{
  "encoder_arch": "resnet",
  "model": "image captioner",
  "dataset": "photos with spoken descriptions (Open Images, Localized Narratives)",
  "train_examples": 50862,
  "image_size": 64,
  "crop_scale_min": 0.5,
  "horizontal_flip": true,
  "translate": 0.12,
  "cutout": 0.4,
  "tokenizer": "word",
  "vocab_size": 4585,
  "encoder_norm": "layernorm",
  "encoder_activation": "gelu",
  "encoder_channel_attention": "se",
  "encoder_depths": [2, 2, 3, 2],
  "encoder_kernel_size": 3,
  "encoder_stem": "deep",
  "encoder_avg_pool_shortcut": false,
  "encoder_widths": [80, 128, 240, 416],
  "fusion": "prefix",
  "label_smoothing": 0.05,
  "decoder_width": 128,
  "decoder_layers": 8,
  "decoder_norm": "layernorm",
  "decoder_norm_position": "sandwich",
  "decoder_activation": "relu",
  "decoder_mlp_ratio": 4,
  "decoder_head_dim": 32,
  "decoder_fused_qkv": true,
  "decoder_bias": "all",
  "decoder_qk_norm": true,
  "decoder_layer_scale_init": 0.1,
  "decoder_parallel_block": false,
  "decoder_inner_norm": true,
  "decoder_positions": "sincos",
  "decoder_prefix_bidirectional": false,
  "decoder_connector": "mlp",
  "decoder_tie_embeddings": false,
  "init": "torch_default",
  "residual_init": "none",
  "optimizer": "muon",
  "muon_scale": "match_rms_adamw",
  "learning_rate": 0.0033,
  "momentum": 0.95,
  "nesterov": true,
  "orthogonalizer": "newton_schulz_5",
  "adamw_lr_other_params": 0.00095,
  "l1_shrink": 0.003,
  "ema_decay": 0.99,
  "magnitude_pruning": 0.5,
  "max_steps": 7600,
  "batch_size": 48,
  "epochs": 7.2,
  "lr_schedule": "wsd",
  "decay_fraction": 0.3,
  "final_lr_fraction": 0.1,
  "warmup_steps": 760,
  "weight_decay": 0.1,
  "adamw_weight_decay_other_params": 0
}
Rows from block 4 of the text decoder of a small image captioner, named by matrix and row number. Rows with one number belong to one neuron. Each number is 500 + 40 x the weight over its row's rms, rounded and kept within 0 to 999. All counts start at 0. Numbers have three digits each.
After each neuron's rows are labels from the 100 texts, of 14976, where the neuron reaches its highest value: "tokens" is the input token at the peak. Only what is clearly more common there than usual is listed. The data: photos with spoken descriptions (Open Images, Localized Narratives).
# fc1: MLP up (decoder.blocks.4.mlp.fc1.weight, 512x128), inputs 0-127
# fc2: MLP down (decoder.blocks.4.mlp.fc2.weight, 128x512, transposed), outputs 0-127

fc1.448:500462500563500500462535500500545500500391500436430500500500500500500500439560552552500500467500601472500566500514500500500500500500445500500461497500543500500500500500500565500636487500499500460512500448494376500500598578544500500500619500500501477458484500545500375500500500500500500500466526530551444500428500550468500500493500500500500466500500500477459495497469500631500563500512
fc2.448:367500540500401435500461500500468500500500500550592535500500500419500500402500500500500593500545437500575513633573500500576500510433420500495500524458500480500500500500526500518556500500486500500500500492500469478422386500500505467516500607594520573511496535467500500492538500482500537552500500500500500436500500502500568500500500500500500500500500500469500500500500453500500500430498
tokens: "at"

fc1.26:500500500500500500493561537500543500500500500500500500500416500500507491500544500467500571560438500500517442500500500523483500500500510580486551387500559501500500500500500600500600500500500500493500505452510584500563648500500494500500500530500500500482500560398400500500500500491500500500500500583500500564431515500567500500432500500500649500465500500500537500500500472450500500433418
fc2.26:500469506500500500500500500526500597532500500458471500367500500425500500472605500443500500500551500379500555500500500500500572478481455590500518544500500500500500615447500500500500500404500609500500569500500434500500500520419516558512500500500447500508452581500500500500517466500500426500500500434493500576500500465500500573502558536500465500500500500500500500495500500499500616500535
tokens: ","

fc1.27:500500500479500500500500500504538502500409500500394555500500500500434525500545446500500500500551500500500500500565524468567500500500500519601557500515521500500500500417540493500500500500488492500500399505500500500500528500500499500500414673491553541500500389361564471556579485500500500443545420419500500484500500529449500500511500506500472597500487500500500500500500550500481500500500
fc2.27:369500500437593500398500397500459389439546540531500500492500571500557500500500500477591500495500500500500499500500500500637450516500562500508500500536459575500500500500512642500500434500455500572500487500500500500500444500500500500500500500500500471500447430373487500585500526517538500500587500500500497500500498511500500522535528500500500500478500500500500500500500500500500500521500
tokens: "few"; "some"; "two"; "three"

fc1.431:479511500484556500408509390500507500500493500500430500548437500507466500530500578500500508534527423425560500500500398500509500557500500443500563500500500491511500493485500471500528579500500465500500500500500517426542500500441585480531500492517500500477593500511500388500433453385500500483500614500476515558474500482478500500430500500473500500513500500587434500500583500566485500445523
fc2.431:609389500593469500484500500500434500500499500557500501500500500500595467435500500557500500480500506457500497434500500484500455500500500500556518473500500500500500493500500456497480500509512500500407569500414500500500500500606500489467507500488465500500480500415500509461500500627576500500473500500537500500500500547500500620500507552500508500500370399500500450460500500468418550487468
tokens: "at"; "see"; "is"

fc1.453:500534517500589546425569518541500451500500500500490472500528500562501481500500388500468500500500524474500500592500499500504566500486479563500500488420500519444548500531443481509500501500508454500453500500467500500500500500500428500599500591562500558500463500502500500500499500442439586500421421500618500500421598500406484500485526553500500500500513427525459500500500500409500500517480
fc2.453:500483556500402500537500549577505500500500510500508484519435500491500500500500500500526500500500500458486500437500500517459459534433500426531500500536415500500500576500500604521497500529472523446500536502517500582440581500508604500462500481545500500466500500500500500532500621500545500477500520546421345500439500500534500500500561500520500500403482502500500398500435500500532435500500
tokens: ","

fc1.278:500547500557500500500592500500500500528500500487589487576500500500564493500452593500500558500517427514471461578535500512500475651441500500500500426541429500477500544500534500500437567500500596500501500500500500500500435456500500510500500529456446557466430500453549500517456550439500500451500458500430477500558479443500478500500445427542388500500483517507538464500500500494500545500548
fc2.278:500558478500500500500500500500471500500500478500442491548525499462424500547500500500500505523581500500405491500500564500500448542545500401500500474500500566567500426522500496500515437500514551616421500500500500495496500478562546500500524500549500500500377500374500500549500500500500500550491500479432524481500476415500554503500500592590488553537466500500437500591500541500505500560443
tokens: "sky"; "see"; "them"

fc1.329:509500579500500500500500500422500446500500571500500469430500486460357500500500477500500500481500500500500555539502500492500500519458386479510520500500500500597616500500506500635500526634584500500500500513500495543390500433500529562500491500500440500500500468500419500500535503500500500500461467495468501448500431557500599512500500474500500500487500538500500459500500500491500556477500
fc2.329:500500500500393392501500500503500480500584500500471549500500505500494542500500500534500555461500488500509500544521500500500500500500425516549500426500579412475500568500513500500565493462480500500500500500463500500505473577500556500618432500430575500496500555500500477500500506413500444590500500500439441514500500500500565500414500500500500611500441500528513500531500499500500357546500
tokens: "image"; "poles"; "water"

fc1.298:500500500500539500582531541500500456549500547442500497500493623500500500500528500500508525500500500449467500500531416500500500500396500472500601500500532500500539500500500597579500500500500500501563500523571584500488500500444500500521500500500500500500464500500500465500500547537607485523545523437500500544503500500500571330500533500500448379432465487500500482500500546500500414500510
fc2.298:528500500500500447500460500500500524564520588470500500547551500506500499500449579500458500500500416500432505430608500500500489459500463549504536500500500560521466500500526500598520563466537456500500452407613424500500500444603500553475500500396532468500500544500500466500500558585446471500471549500487500500519500553500604500547500486501500500437511533467519500500453464510441500500513
tokens: "few"; "in"

fc1.391:504441500512536500500500573504500532500500495419495533500500524441579575416524498500500552518500500454514479521500500450416513532526500513482500583500481511500500500572556508525632566550500500529500500558500571533397500574500500500433500393526498453500500500471504559457500500474469500499430500544427500488508500500581456500535490500500502471500500435528537500452500466500500500370487
fc2.391:500570440534494502500500500500500500500500466518500500516516584479500500541500580500500505500436500545500500417649500500500500540535473500500497500500500429500460500478500499374498500436507500500560453355543555474464500426500500500500500571556406523495500525505500419500481500514515500500500500529437459500469490482500448500500501504550500500500513421562500603593560500522500493500499
tokens: "a"; "color"; "dress"; "name"

fc1.497:500488500505500506525556558500529523500517489500537399532500500385476532500580500500492500500428500403488500479500468465500485621504500500506485606559574500500500582500500566576454496512500500500500526473520500500500485500440500504500511500626516500501500500489402453500467500500500503500500500500500555500471500418606434500500500457500506500500500498529500500595522418479424500440495
fc2.497:500500500481413500500604507494500500518438522500500441500500500500636500500490500459500500509500545569500495462476500566500500500500439500562488509500500500521528500500485500468500550334500500500495470590500507500449500504500500500500500605600471500500486500516561500500563446500500589500500525500500454423514500500500429500490500500488500500619498441500500437538443588500500500441500
tokens: "color"

fc1.123:500500500474500500500478508496500471500500617605500500500500500500526526500500628516500500500500500500468535500463500500500419500459500605555500564561547489481500504500500333379500500515500500500500500500500500500426458500469580500500541500500500500500464514500500517500578500394500500386500500519567532500500500500538500512500500500500594500500500500594465500500500487428500478500500
fc2.123:500407500654500500560500500500500500545500573500486500469487500500500500500476500517500596505504500504500500494500500500500500522473500611500477500500500502516500500500391500500500500500486500500513500411500500499500728483500500500509500500500500500500500500500422526500500526478479471485500500500500476500472500500500500533653500562500557431500500479500443500500500500516500500393496
tokens: "sky"

fc1.45:500500563466500470500557500500518500446500600538500500403500425458500500530500500500500456560500528451500554500500572500538492597500500500458577500500490398500494408500500477457500500424499472500500500432477522556500500500500574500521500500500500482500500523462534524539362514500583500540485500500500500473500463521413500542509375500430450500500452545537455500458500517500429500500456
fc2.45:569500500500481500500477532418535500500500500465470500500487500494540427500500500500500414475500460500500565387464517500580584500512532524500599500500500500500500500465504500500500517500555500500457623495518500509500597486500500524500545500500572500517563500507500500531500500602500534500500500500500593449560499489474500500556411408440424488440500573542500500500500575500400500500500
tokens: "image"; "edited"; "the"; "white"

fc1.13:500406482500478538500500500500497531500399500500516500467418500500419500500598524500500500577602458515500500485444500500460527500500500507500500500500485500500422562516506551500500500500484513544549500508500500500500500500532500500478500433546500521500482588500500561561447500500529500500454500500500436500568388500500506509500500560500500439500487577605500500491381500488338500500500
fc2.13:459558500500558500500547500478500500468500500500527500456574581500500509500500500500456500617500500500500482490500500500500500500534500587482500500568531500485553500500500401520500522469500459398500500524500500413500500541472434500447413489506472500500500561500366423500433441579450500500425517500478500505389501485500500529580500500500500500515550500500500500574586500500500584500528
tokens: ","

fc1.358:477500500500461457435500500519500529496500500505500475466502548498436493497520495500500468464407497500500514433505527491532508529500410453505500397508500489500495518580500579500500480500523510500500500409546500500500500453577398467500575587407500500531500568500500458541500547500516529478500500491500574528500465437600500563618486443500500484500546500500455500500500394500595500465500
fc2.358:554605500500500457589506488505500433500500500452480500500500500500500500500500500500505500546504509434565495500564511500474500500500500552371500610500592423500498500513500415500598500412500500596519408555512500558612500500500513523500500433500486500500500448575447491457500500500500500500500500450500500500430500500490500543500500500500500500499500500545526486500500500468379468554500
tokens: "color"; "house"

fc1.245:500415500500532500437500502479500500500578500500474512500515500590426500500500500553500500500500420500535485500330500519499631500425500491398533500500474500500500433575444500532500500439500500500500500500500542500540500478500535500543500500521463527500521529512500500500503500500500500500450500500500445376395473500500605498500500500500538425456500484518455500529500448500500547581500
fc2.245:500579474500500500500500476444436589500417615500442500575387500492549500424477496500492500494500500500500500439578500500500506506541408500580500534500566500500500495443503500500557500562500615500500530479433500525485546500524460483500467500470500464512500487431500500500516500500500500500500377456422500500515500478500541485500534500500495555500500500500461500581476500501500540500626
tokens: "poles"; "buildings"; "hills"

fc1.48:498638500546472548461552500500500500500500456451557419500485442500531500440500550551433500500500501482475500562500500553433500569530544500500500416500500488500500539461500500484488500500550469472500437500473500495593567500500577526396552500500475563500500533427549500500564500415500529523500562441500542478472500428530500500483442555445499500545500396533500560493500500500450500500509
fc2.48:500500473500518443500500477500459396500520414432500548519445500500500500610500500500500500500623500500490527513468474500500595500393499542510500500500500500417500500562500523407486547486432567478476501500509500558500506500580525500535500500531500549500500460500491394500428500457500432500447530500523476500500500471493587442545500458500590500527519500539593500500500521500500500462558
tokens: "there"; "day"; "we"

fc1.51:500399518566530500500508500500500395500500644500500437476500500500489511500500500434500500500500477500500500500532500500500428550509518428485445500500430500498482569500527500500535505500532500371500500500500441500500500500510500500553500500404500532470500500500564507566500500430500500500504500501500500422479473500500546566500500463500500544591620500500564426500501500500437500500371
fc2.51:546522585464500529445503536503525500526500500524517440587541482574500474435585476500500542500429500497447500561498498525500500522429501585494500442500428500500500546553440500420500465500500547534500500500354500500451495555503500475500565522511500500500500500500502500506507500461421500504525500471511511508560492500517493464500500500435500440500297476500500545500515500500500496470504
tokens: "left"; "side"

fc1.28:510500500500473495505510500498396500455500502484471535421543526403524500500500500500526524450500508500500500492513582500477500590482493500628500500497519616536506604500568500500500500500500500500500500495500493553440522529500594576541500500500500569462481500500500439500500484492513500518464525500471477427500434500435500510546577502683469496500500515500464500579489500500497500501500
fc2.28:500500509500500503471500500470500500462532476500483459450447407520500500500500592472500475470500574500500445439461500496500484504500500419500500500500500500608500500582500500492517500500502500500581399503500479505388435500531481587500539500500500476498500500600593500500453437500501500500466446500551418500328406466500489542500446480522500500500500500500500528539543500500500500515530
tokens: "color"; "water"

fc1.89:500421500500500490421500436525500500530454466500500545500500535516500500500500500500500592500500605500476500582450500521546556521500500534500421500500500538511500407500500500474523473373500500471500443500472500605500500460542540500457500549521553465606498500500500632500527500434490516500500533500526443480500500500481445500572424500500500505396557551500500500500500500470500512423461
fc2.89:500608500551527501500500538500500500462500539500357500500500550412500500394500500500500500476500500479500466500500457500500500549500500572435527500522523500500547528501500468445500534584389513500520607499500500500500500500500500500500485500486500500500500500500500500402500442514500523500500512500521500500500500436500566371465612432500464552500494512429550510500597457500431500500492
tokens: ","

fc1.508:500476500533500500530482539488485477634594509421491472500500500581500500442500495500500444532500500500500535479500503510500489401470500498500500500529500500525511517500589500500500518500500414500427500425500559500484558500500556500605477490489500488420569556528513511500459500435500500500500500500500500500546492500500587417500592388544387460592500540500500484489500500500500500456500
fc2.508:431624486349500500504500500436492442500415513517500500500468500552500500500517500500446455507433549500500500423500509500500456500500500473500479500500489500511471464576500602500500500522500556556500418500500389500500500477500500558500499438537474500487500457533574500509448572500599488500500511472500461565454572502456520481500500580500464501521500500500500500500509413578549500500500
tokens: "the"; "four"; "of"

fc1.211:478499556490491500469547500523572497500440541541538475500500500500500500528499500524500559500500583559630529512500500381500502500472500556500507500500485500500528498500500500500551478500500500577517401500500456500500500534414504500457539500443500500500508500500470458590517500500500450500527360500555450477443500568500617500500500456469462445500500499591436533500500460414447490500500
fc2.211:500500496500500500500500511558500477606598500524500500500500412500500535500500409500450562374519484480557586456500500500518500494465412500543500500526500500500474601518502461500493492507368500476569500500498500488503500500451500475470500500419545500521478636500416500456500541500534500536490445537495459500500500527500532500500500500492609500500503542500500500412485494440500500500500
tokens: "at"

fc1.12:453497500569500500500587500464592535459433500500500500500505577500500500500500462500500585500570500407500500549485512500405500500500500500500539411500500578512500562500500500461525500463500570495500500500500485546483507511504518583500499500450514591417500500570500500500542425500365500519500500455547500500555515500481531428388434500542472521500448500500512500529542500563500441500500
fc2.12:469500500511500500587496500500500392473500500408500500526393494500500429542500500500520558547500526555500426597500454500500500500500500500500500543491500471500500500569506481582578523500539500500500500500573500500500472500500489400500500500478563500500579475500491500500500500474500455487500497500451529349632500405503497535507538500578500500500404500500500526500500500531500500518437
tokens: "see"; "a"

fc1.207:500496500500445500617585551500500373500500500483500547484531500423500458467420424411500533500546577519550500500522500464500537576500500480500566500497500559484449483486590500561412534500500536534500458611471499500500473500512500500500502500595500438500500512586446500500500500488410500500551550500500500500500500569500520500500520500500577500490500499500500534509500500500500500424446
fc2.207:522500488500500500500500483448600497416508500556544500500500500500500500500500500487545500500433404500500500488500469500509500526497500438433500454500571500500500413510560449500426488495500480500461467580500500508500500570500500500584446537500500500500500522495500500500469611490500466500464371500584500500473493505670500500543525405500533504425500500500500520500500500542549500440436
tokens: "color"

fc1.61:500500500500478500595545447500500500500500500500513500570357500500500500514483500585500500500533500508500560500383500500500500500513438500570570587454500574500436500500471543500540416431500500500399500500500441500500500500500530500416500500500536500500500558524428500500589478500500500500500463524513446500414499500515500576500500500470500469478500500500382500500500603471500500448500
fc2.61:450500552484500553500500500500519560577541500444524377527517467500541500500508450535507599500459496513500500500500580534444412512500496500592500500500463491500461500537500601506602500500500500500475500541412500500500445500493500399510500500500500500500500500500366492473500474527500500500495500488519508472429404534500500500475500559412547557500554500500413500461500487536500526544475
tokens: "at"; "is"

fc1.265:500464500500606500501489571500543500554500482470500500500500500598500472500500486542500455500500500500500500416500500500501447500483487500567500381500521556421500469500500587514495517576517500500500376500500500439500500547569500479533500573538500500500385500500500478572500604493441500409495500473489500492467451411438500421458518500502509512415500500544524500471500500500458500500500
fc2.265:500503500352500526500567500537500479500567477500509500622500557564417478500539500546500558505393406577473500475519473514500500500500453556481500500500500486423500488500500557500585500500500512433470500500571433516506500500500500500500489471500500485500500487462503500500500497592500500500500546500528513435555500585552500500534500443413558500500500474500500500612500517520500506500417
tokens: "few"; "front"; "in"; "group"

fc1.194:500405500507607599500500528506500500500449560492496500500398500500500500500487514555576500500500522524500500500500500500531531500500500500538536500500409529589416500545540500500659500410512504500411500500500475500496500500500443430500500500500374528571506491461536500500507500500524544537500500567500500500510572500526500500563461424500500500555500500500500500413500500500500475534536
fc2.194:409500451500439500500431475500493584490500500581424500500475557500498483500499500500500500554441500500500560500500500500587461500500500500470500500516500374500523607555500500524551408500500489495553500409500500500500462481500411500500537500500454569500560500500477500347500500500500500500500431500517436500500514500500500500500495500500561500556500440462456476500500547393494500556535
tokens: "left"; "flower"; "house"

fc1.99:466500500520433500467455500583500538500512382578553473500490467564462500440500504500527555500544519474500500500600540500435500500401500500435500544500512542500534500500527500500500486500500478557461553555524552543500500500575500510500500504616500500500458500482500451553509500617500500500500425500418500500500500421500500500578414500500495500572488500500500440500500534423435453503500
fc2.99:500397500374554500485500500500500605542500500456500500398586500458500596500551500500500542500527532500496500500500586500500500459506637500500500481500500416494533502500507500498432507500446400500500500485500475500447458558500500436500500450486483500499488517485494500500500500530493446648500470500500500549417500454500500500445573500500517470512500500527500502500539465468500454477504
tokens: "a"; "observe"; "people"; "clouds"

fc1.430:500500495587500616479542560546500500500500500500500308502500500398513500500474500500552500500509500479500500500423503597517495500500458500574367500500545500397500500500500530465500500500494485500500500500500500500500500445500577404559500538530478608500491462500498506500587500434492500500500500500463529500500500500463500500520500591500500500500442514500516500500447500500500500500500
fc2.430:500512631444563518464500514474500500480460405500406500565500500500500424500539500500500521491477500550500500512500447500500500500500500500439500500566462500500660500500423450511500500493500500500500464535517500500500500500546500618385500500500465500499500516432509500500500589460500500444543500412500500500496500500434507500500555474500500626509500553500543500500500500500429545500499
tokens: "image"; "and"; "plate"; "where"

fc1.354:500500500465573500500500445500405500500550500460508355500500500489558500500429500500500500492500500500500500500500509500547392511567500500500632407494595500482403397387526500500565500500506433528500500513500527500500500515500500500500501584500500500500536500531500590500500545500500422500500500581525492500462500500500577500454510500500500526500500500500500500500569558553491492500500
fc2.354:513500599500445500500500507466526565453456500500500554560532500500500500500500499428433614402500510531478500500505500550500500500454458500466500396500500472500500500500500577448500500488523500610429513633489500419500500436533495569471451500471523500500453558506500500512505500500534500500500500505500453584423500452500500503543477573556438500484500566533500513441500499560500500558500
tokens: "see"; "a"

fc1.482:470500500500592500500418435500500500522558454500500500468542513500500452500500582500385558547508528491556500500479453500500500520521474500500563478494553441605437500508500557455479500500542496500500461500500500505500561500500500496500500582457500500500441500500459500475500500586500514541500545500537500574468552399500500417500481500517556500500557593500414500395451464500492411464500
fc2.482:553500537500500500500500532500500485500500500457528500450500500450499505412547500490500479500547500445500500529500500500563454500500500549487511506434500500530476517483504499500500520500500336500522500584500591500500444449561631545500500500500582576500514500500498500500574512500500500571438500443529440582437500494488481553500416532395500500494505528562547462450568500568500500510500
tokens: "a"; "and"

fc1.87:500400545500497500508500509500500500505500500590595570500426500500500535545447469538512609467500540500500443499580498551500500500559500500503500486503500500500500536537500439500500500500602568500455521500447473583537500557500422580500545500500502474422497500433500452561500500500559404498500434388500480500500499575500500486500500500483500500444459487523481500446500434500500500579500
fc2.87:500477481500500500517539505571477500526500500499500500500500500463500480518500511505500500500500407500500589518500500500516411429455522395569367500500512500500452500461500500504535625500500500500577453500572564500508500433500500572500579500500500537500582489500463500500500523500504504500540500539500549500550500536471500578500500500428500404500500527500500500408467500525407393463500
tokens: "at"; "towards"

fc1.472:500500512500491493500500500500522515423566500500500500500500446556500376470537500607500469518578520537500552487544580500500500536494576493500500595532500500454500500500491549530500490435500559500500500500500527487461497500500500531500600423458500500560561500543500500453500500500467567500500500500606478462445519418475500549581500500500418498475412461500500437441396500500543500500500
fc2.472:493567500500544508486556440383500484442500500500500459500500500521500453500500521500500500504615512500495585500522500577500479500500531500517500559432588489472501500500455500560500500500515500500436500471500470500446560500500508500546559559469500500561390501500417494500484505500466546500500500489635500496500500500634500500564500500521500487500495567500460500500429426438500496579464
tokens: "seems"

fc1.162:502500500517500427500500500500597455576508505568467496484538500479361546500583446500500615603527500500496500500516453500459460451500509466482430500500558504500536559447525578500511500513566500504511505500500476576527540535524576410482548500531447500566465500500466500467500500500513500500455507500500500500593500521497421481500570564500500460508500500572500500500464500541576500500496
fc2.162:521500471500451492500500325507506508500493500500500499500500500500506500500459587499500562500500500500500519500486485490500536500481500500538513500500612500455510527500551500403565500477404598514496563477500500503500580522481500496637500500585500500526500500462459500471463500500504436500500479509548438500500500415500518500360500449500422500466488500500500500500526505506561500452555
tokens: "sitting"; "standing"; "cap"; "where"

fc1.153:500424466470500500500509500500474419500564607500453500514471485566500516526546500500500519500500500455500511500460466479490500521537531446372500481500500440500490548383500610549525500500500500464545500487500500539463500500500604461500500496430538500543515515500533438500577564545452500500581459500500480528546601585431514466452500500497500463481477500500500500455487500500549404500500
fc2.153:500500471566500500543494500339465570500411500526457465501500500500500514500508557494459542500538510500453486500500500468500500500600532554550444500500586500583500486650486506500567500500500526500500500500554500579500500500503500540500500500486500500622422500506500500500500463505500429500500559541500505500548500500465520421479500500494430500500481500429500471414514506500500551436500
tokens: "sitting"

fc1.440:500402472500359465478500500472500487461553500480500500500500523500500500500478500500500494549500500500560500500502490500500500534500519526518560500500461500337500551500500500585500411500400500500444576452500536500500490445500500430602500535435558495500567428500528503574553500500500500502500441500500560495488500525543500565500449500560477500505523500500503391454500500533443500488500
fc2.440:500447500418509500393500500512500549500500496500514500500585500517500523500531501527500500500500500500500500495521500500500500538465612500500536500533555403500500371500500500500500500500500551500500500500500500444500501500570479566500500581447500367500389500500500500498500500500628518384500545500544525473500488575500483500500492500500500436500500500486538500500520500590571447500424
tokens: "seems"; "picture"

fc1.40:474499476500494500499438500500455482500500500506643455539500527585500436500427500553500500500560570500415500500495500500553559500506500416500500481500467536500500500493534517470450536453512500495500500500500532528540500566473500607585531500441466500572500500392500437500500498429530500580532426500500500500500536529597572500573500458513500500500500500500516411500500445500521500568500
fc2.40:504424500570494498572500500500586413515401435500501497500435508456500500458500500481524410472500550540500585500500566493446485476459397500468500516599495548454500500500500500493500500479500500500560504518500486500455500500500495500561500542514504494500553573438500500533500500500595500473500500500500500505466500492500500602632545570500468404500494541500500511500448500500500500592500
tokens: "the"; "clouds"; "in"; "a"

fc1.334:500500446433500500500500500500420500500483500500537519500445535436437429500500520500539500474580401507500500569500500500426500560500486500549500461581504500500572450500500475528500500500500475500447416500462500523573500525484525500459529500508472447500427508505448500568552500500500501472500459539500500475423494491589511500500584500500599465626453457502500523500430414500500500408500
fc2.334:500500555554500427500500539500519508560500563500543571532446500458482514499500562500500542575452500428564500569500499527464484500425500540500500446617500489379587464500500464500504471500500546418500545508512459430500500500500515466500509531500460516562483563500500567500473500556461465502442576514500457500500500500461511497527407486500500500500548500571569565500500500500490500607500
tokens: "sky"; "visible"

fc1.486:500500412500500581500462422500551492501500517500500500497494543500500500531540500499441463500500487445500500500601500452500500633457500478500500500500500500476453442525511591500500569567500475535500483500500395500500571493500473500500542523494500500500551500387500500456546500500538499556500500500500493500436461542544540586575500432524466500500500500500500500577485477457500500500337
fc2.486:500500500500423500452603500500500586439500535474500562500500443532531499437500403509500500640563500500537475457500490500405500500475500500451569500500500500500500566454500473495500482454481500500434522527500520442500500531500500538547500510526480467449495533567564500500452500500508500422484500437500496593494519500567424500596500577500531500500572527500576559493469500500500445500500
tokens: "a"; "color"

fc1.409:500500500474500500500500500500460500500500500437568508489584500511500479636469529500478500493500500383500526532457500500500500500500500500500448500435487523500393550500538500508500550500538500512500517506464559469500441500589448500500413617500500500500500606500500577557500500450500500500652500500500500467423468500493448452573474500463537495410500500500500500500500499439500500500500
fc2.409:500500531484500514410500500557500549500500500500440500450500500500449500500500544500500500500500500453500500500485500535517500500500500479466506483500500500500524500500500489383500500463569596500555500474475500500567500500500500541706500421500486500500507500500652500441551500500500448500500500483585535500500500500500500500493567374500476500500500575500522428499500500570500500423500
tokens: ","; "i"

fc1.325:500500500500500500522498500500500470430554409500566500487488482500458500544523513542500500500433508505535500569500500572500500535500524405500500597611500491489495456424500500408554454500500500522478575528495500497567500500500378500487500500486500500515365500371500515500500478556504500500500500434391557500511500484407500500500438500500500500500468500500500500500416500500500500500500
fc2.325:500500500500462488500440464500494531544526500500482424466471500500500500500426500504500500606609524500457578568513500507453445575500500500461421500500585500490603546500500500500500500500500611559500500500474478500527483500500500525500549371500560539500500448500518416500516500500500500500491500500529500500503423500522500477518500653500500500506485500412500500527500534500392500500500
tokens: "there"; "flying"; "singing"; "attached"

fc1.95:500500412500500500500500418500441484591511500500500500364476500500500500399500500446533534559500500500579394470513500528500500553500520500471539421487445560574500500500500500470597500555489500476500500456540500492500508480585500483388500500532500436500500509500500500447428570485499500468500463500397500500476500500485420531500532500500446451500498500500558481500554475500442500471471
fc2.95:452494500500491473480500597500500602500528500504500469500500552500507500612530500500500500500500513500500500500526498527500500500453500500642451515430510509500500501496500500500549389433500500643487500500491500500371500500424446532502500500500493500500500500556500500500500537500500440505500373528500588527500500473500500500470470496600500556553540500500500430500500550500559500537500
tokens: "the"

fc1.307:500585527507500500406575525500500500500546500500504593528452480500483451500500500396500572446500500500500500500500496583595531500500500497500500500500547523500497500500547553500588456500353378447500500500479523552500512500552499500569573500466528500500500500474500442453500500500500500509500500590500500500500500430443500500558500572511528500449500478500500462500556447519492395488500
fc2.307:447469479517520500500437500525500413500500500439469507500500500597532538504456500500500570518462500536502501579539525545500500500500574435500500500500500500500412500500484500500564500500500500484500584493500500437501442419500563498500543431500485500500430555383473500500500500396500500500500500500500500383500502500556392498500552531500500500518346500535500500500500500500500471570500
tokens: "the"; "on"

fc1.424:500452450500500474500500490394500506543500447500500527500500437559489500500500500500500500500500428500500500503500500462530500500528440535500408474632551446646500490500500500500569500411432500554500435514500465490500500430531500491500500435485500500498512500500540500454455451419500475500521507500500482382500483607552518510423542500436500500482500473500500500410440484544479500500500
fc2.424:500500500485500500448536500505361500500500532604500504504521423500546500493500500500500500527500500574497500500536500500500561552512553500567500483449500500480476500598500500500500567439572484489500500500500484500596580448500571479481435500500500500582500551500433500378500500543410500500489476431439520497500500500500500611500500500500500541500481500500500399451511424453500500527500
tokens: "sitting"; "stones"; "railing"; "walking"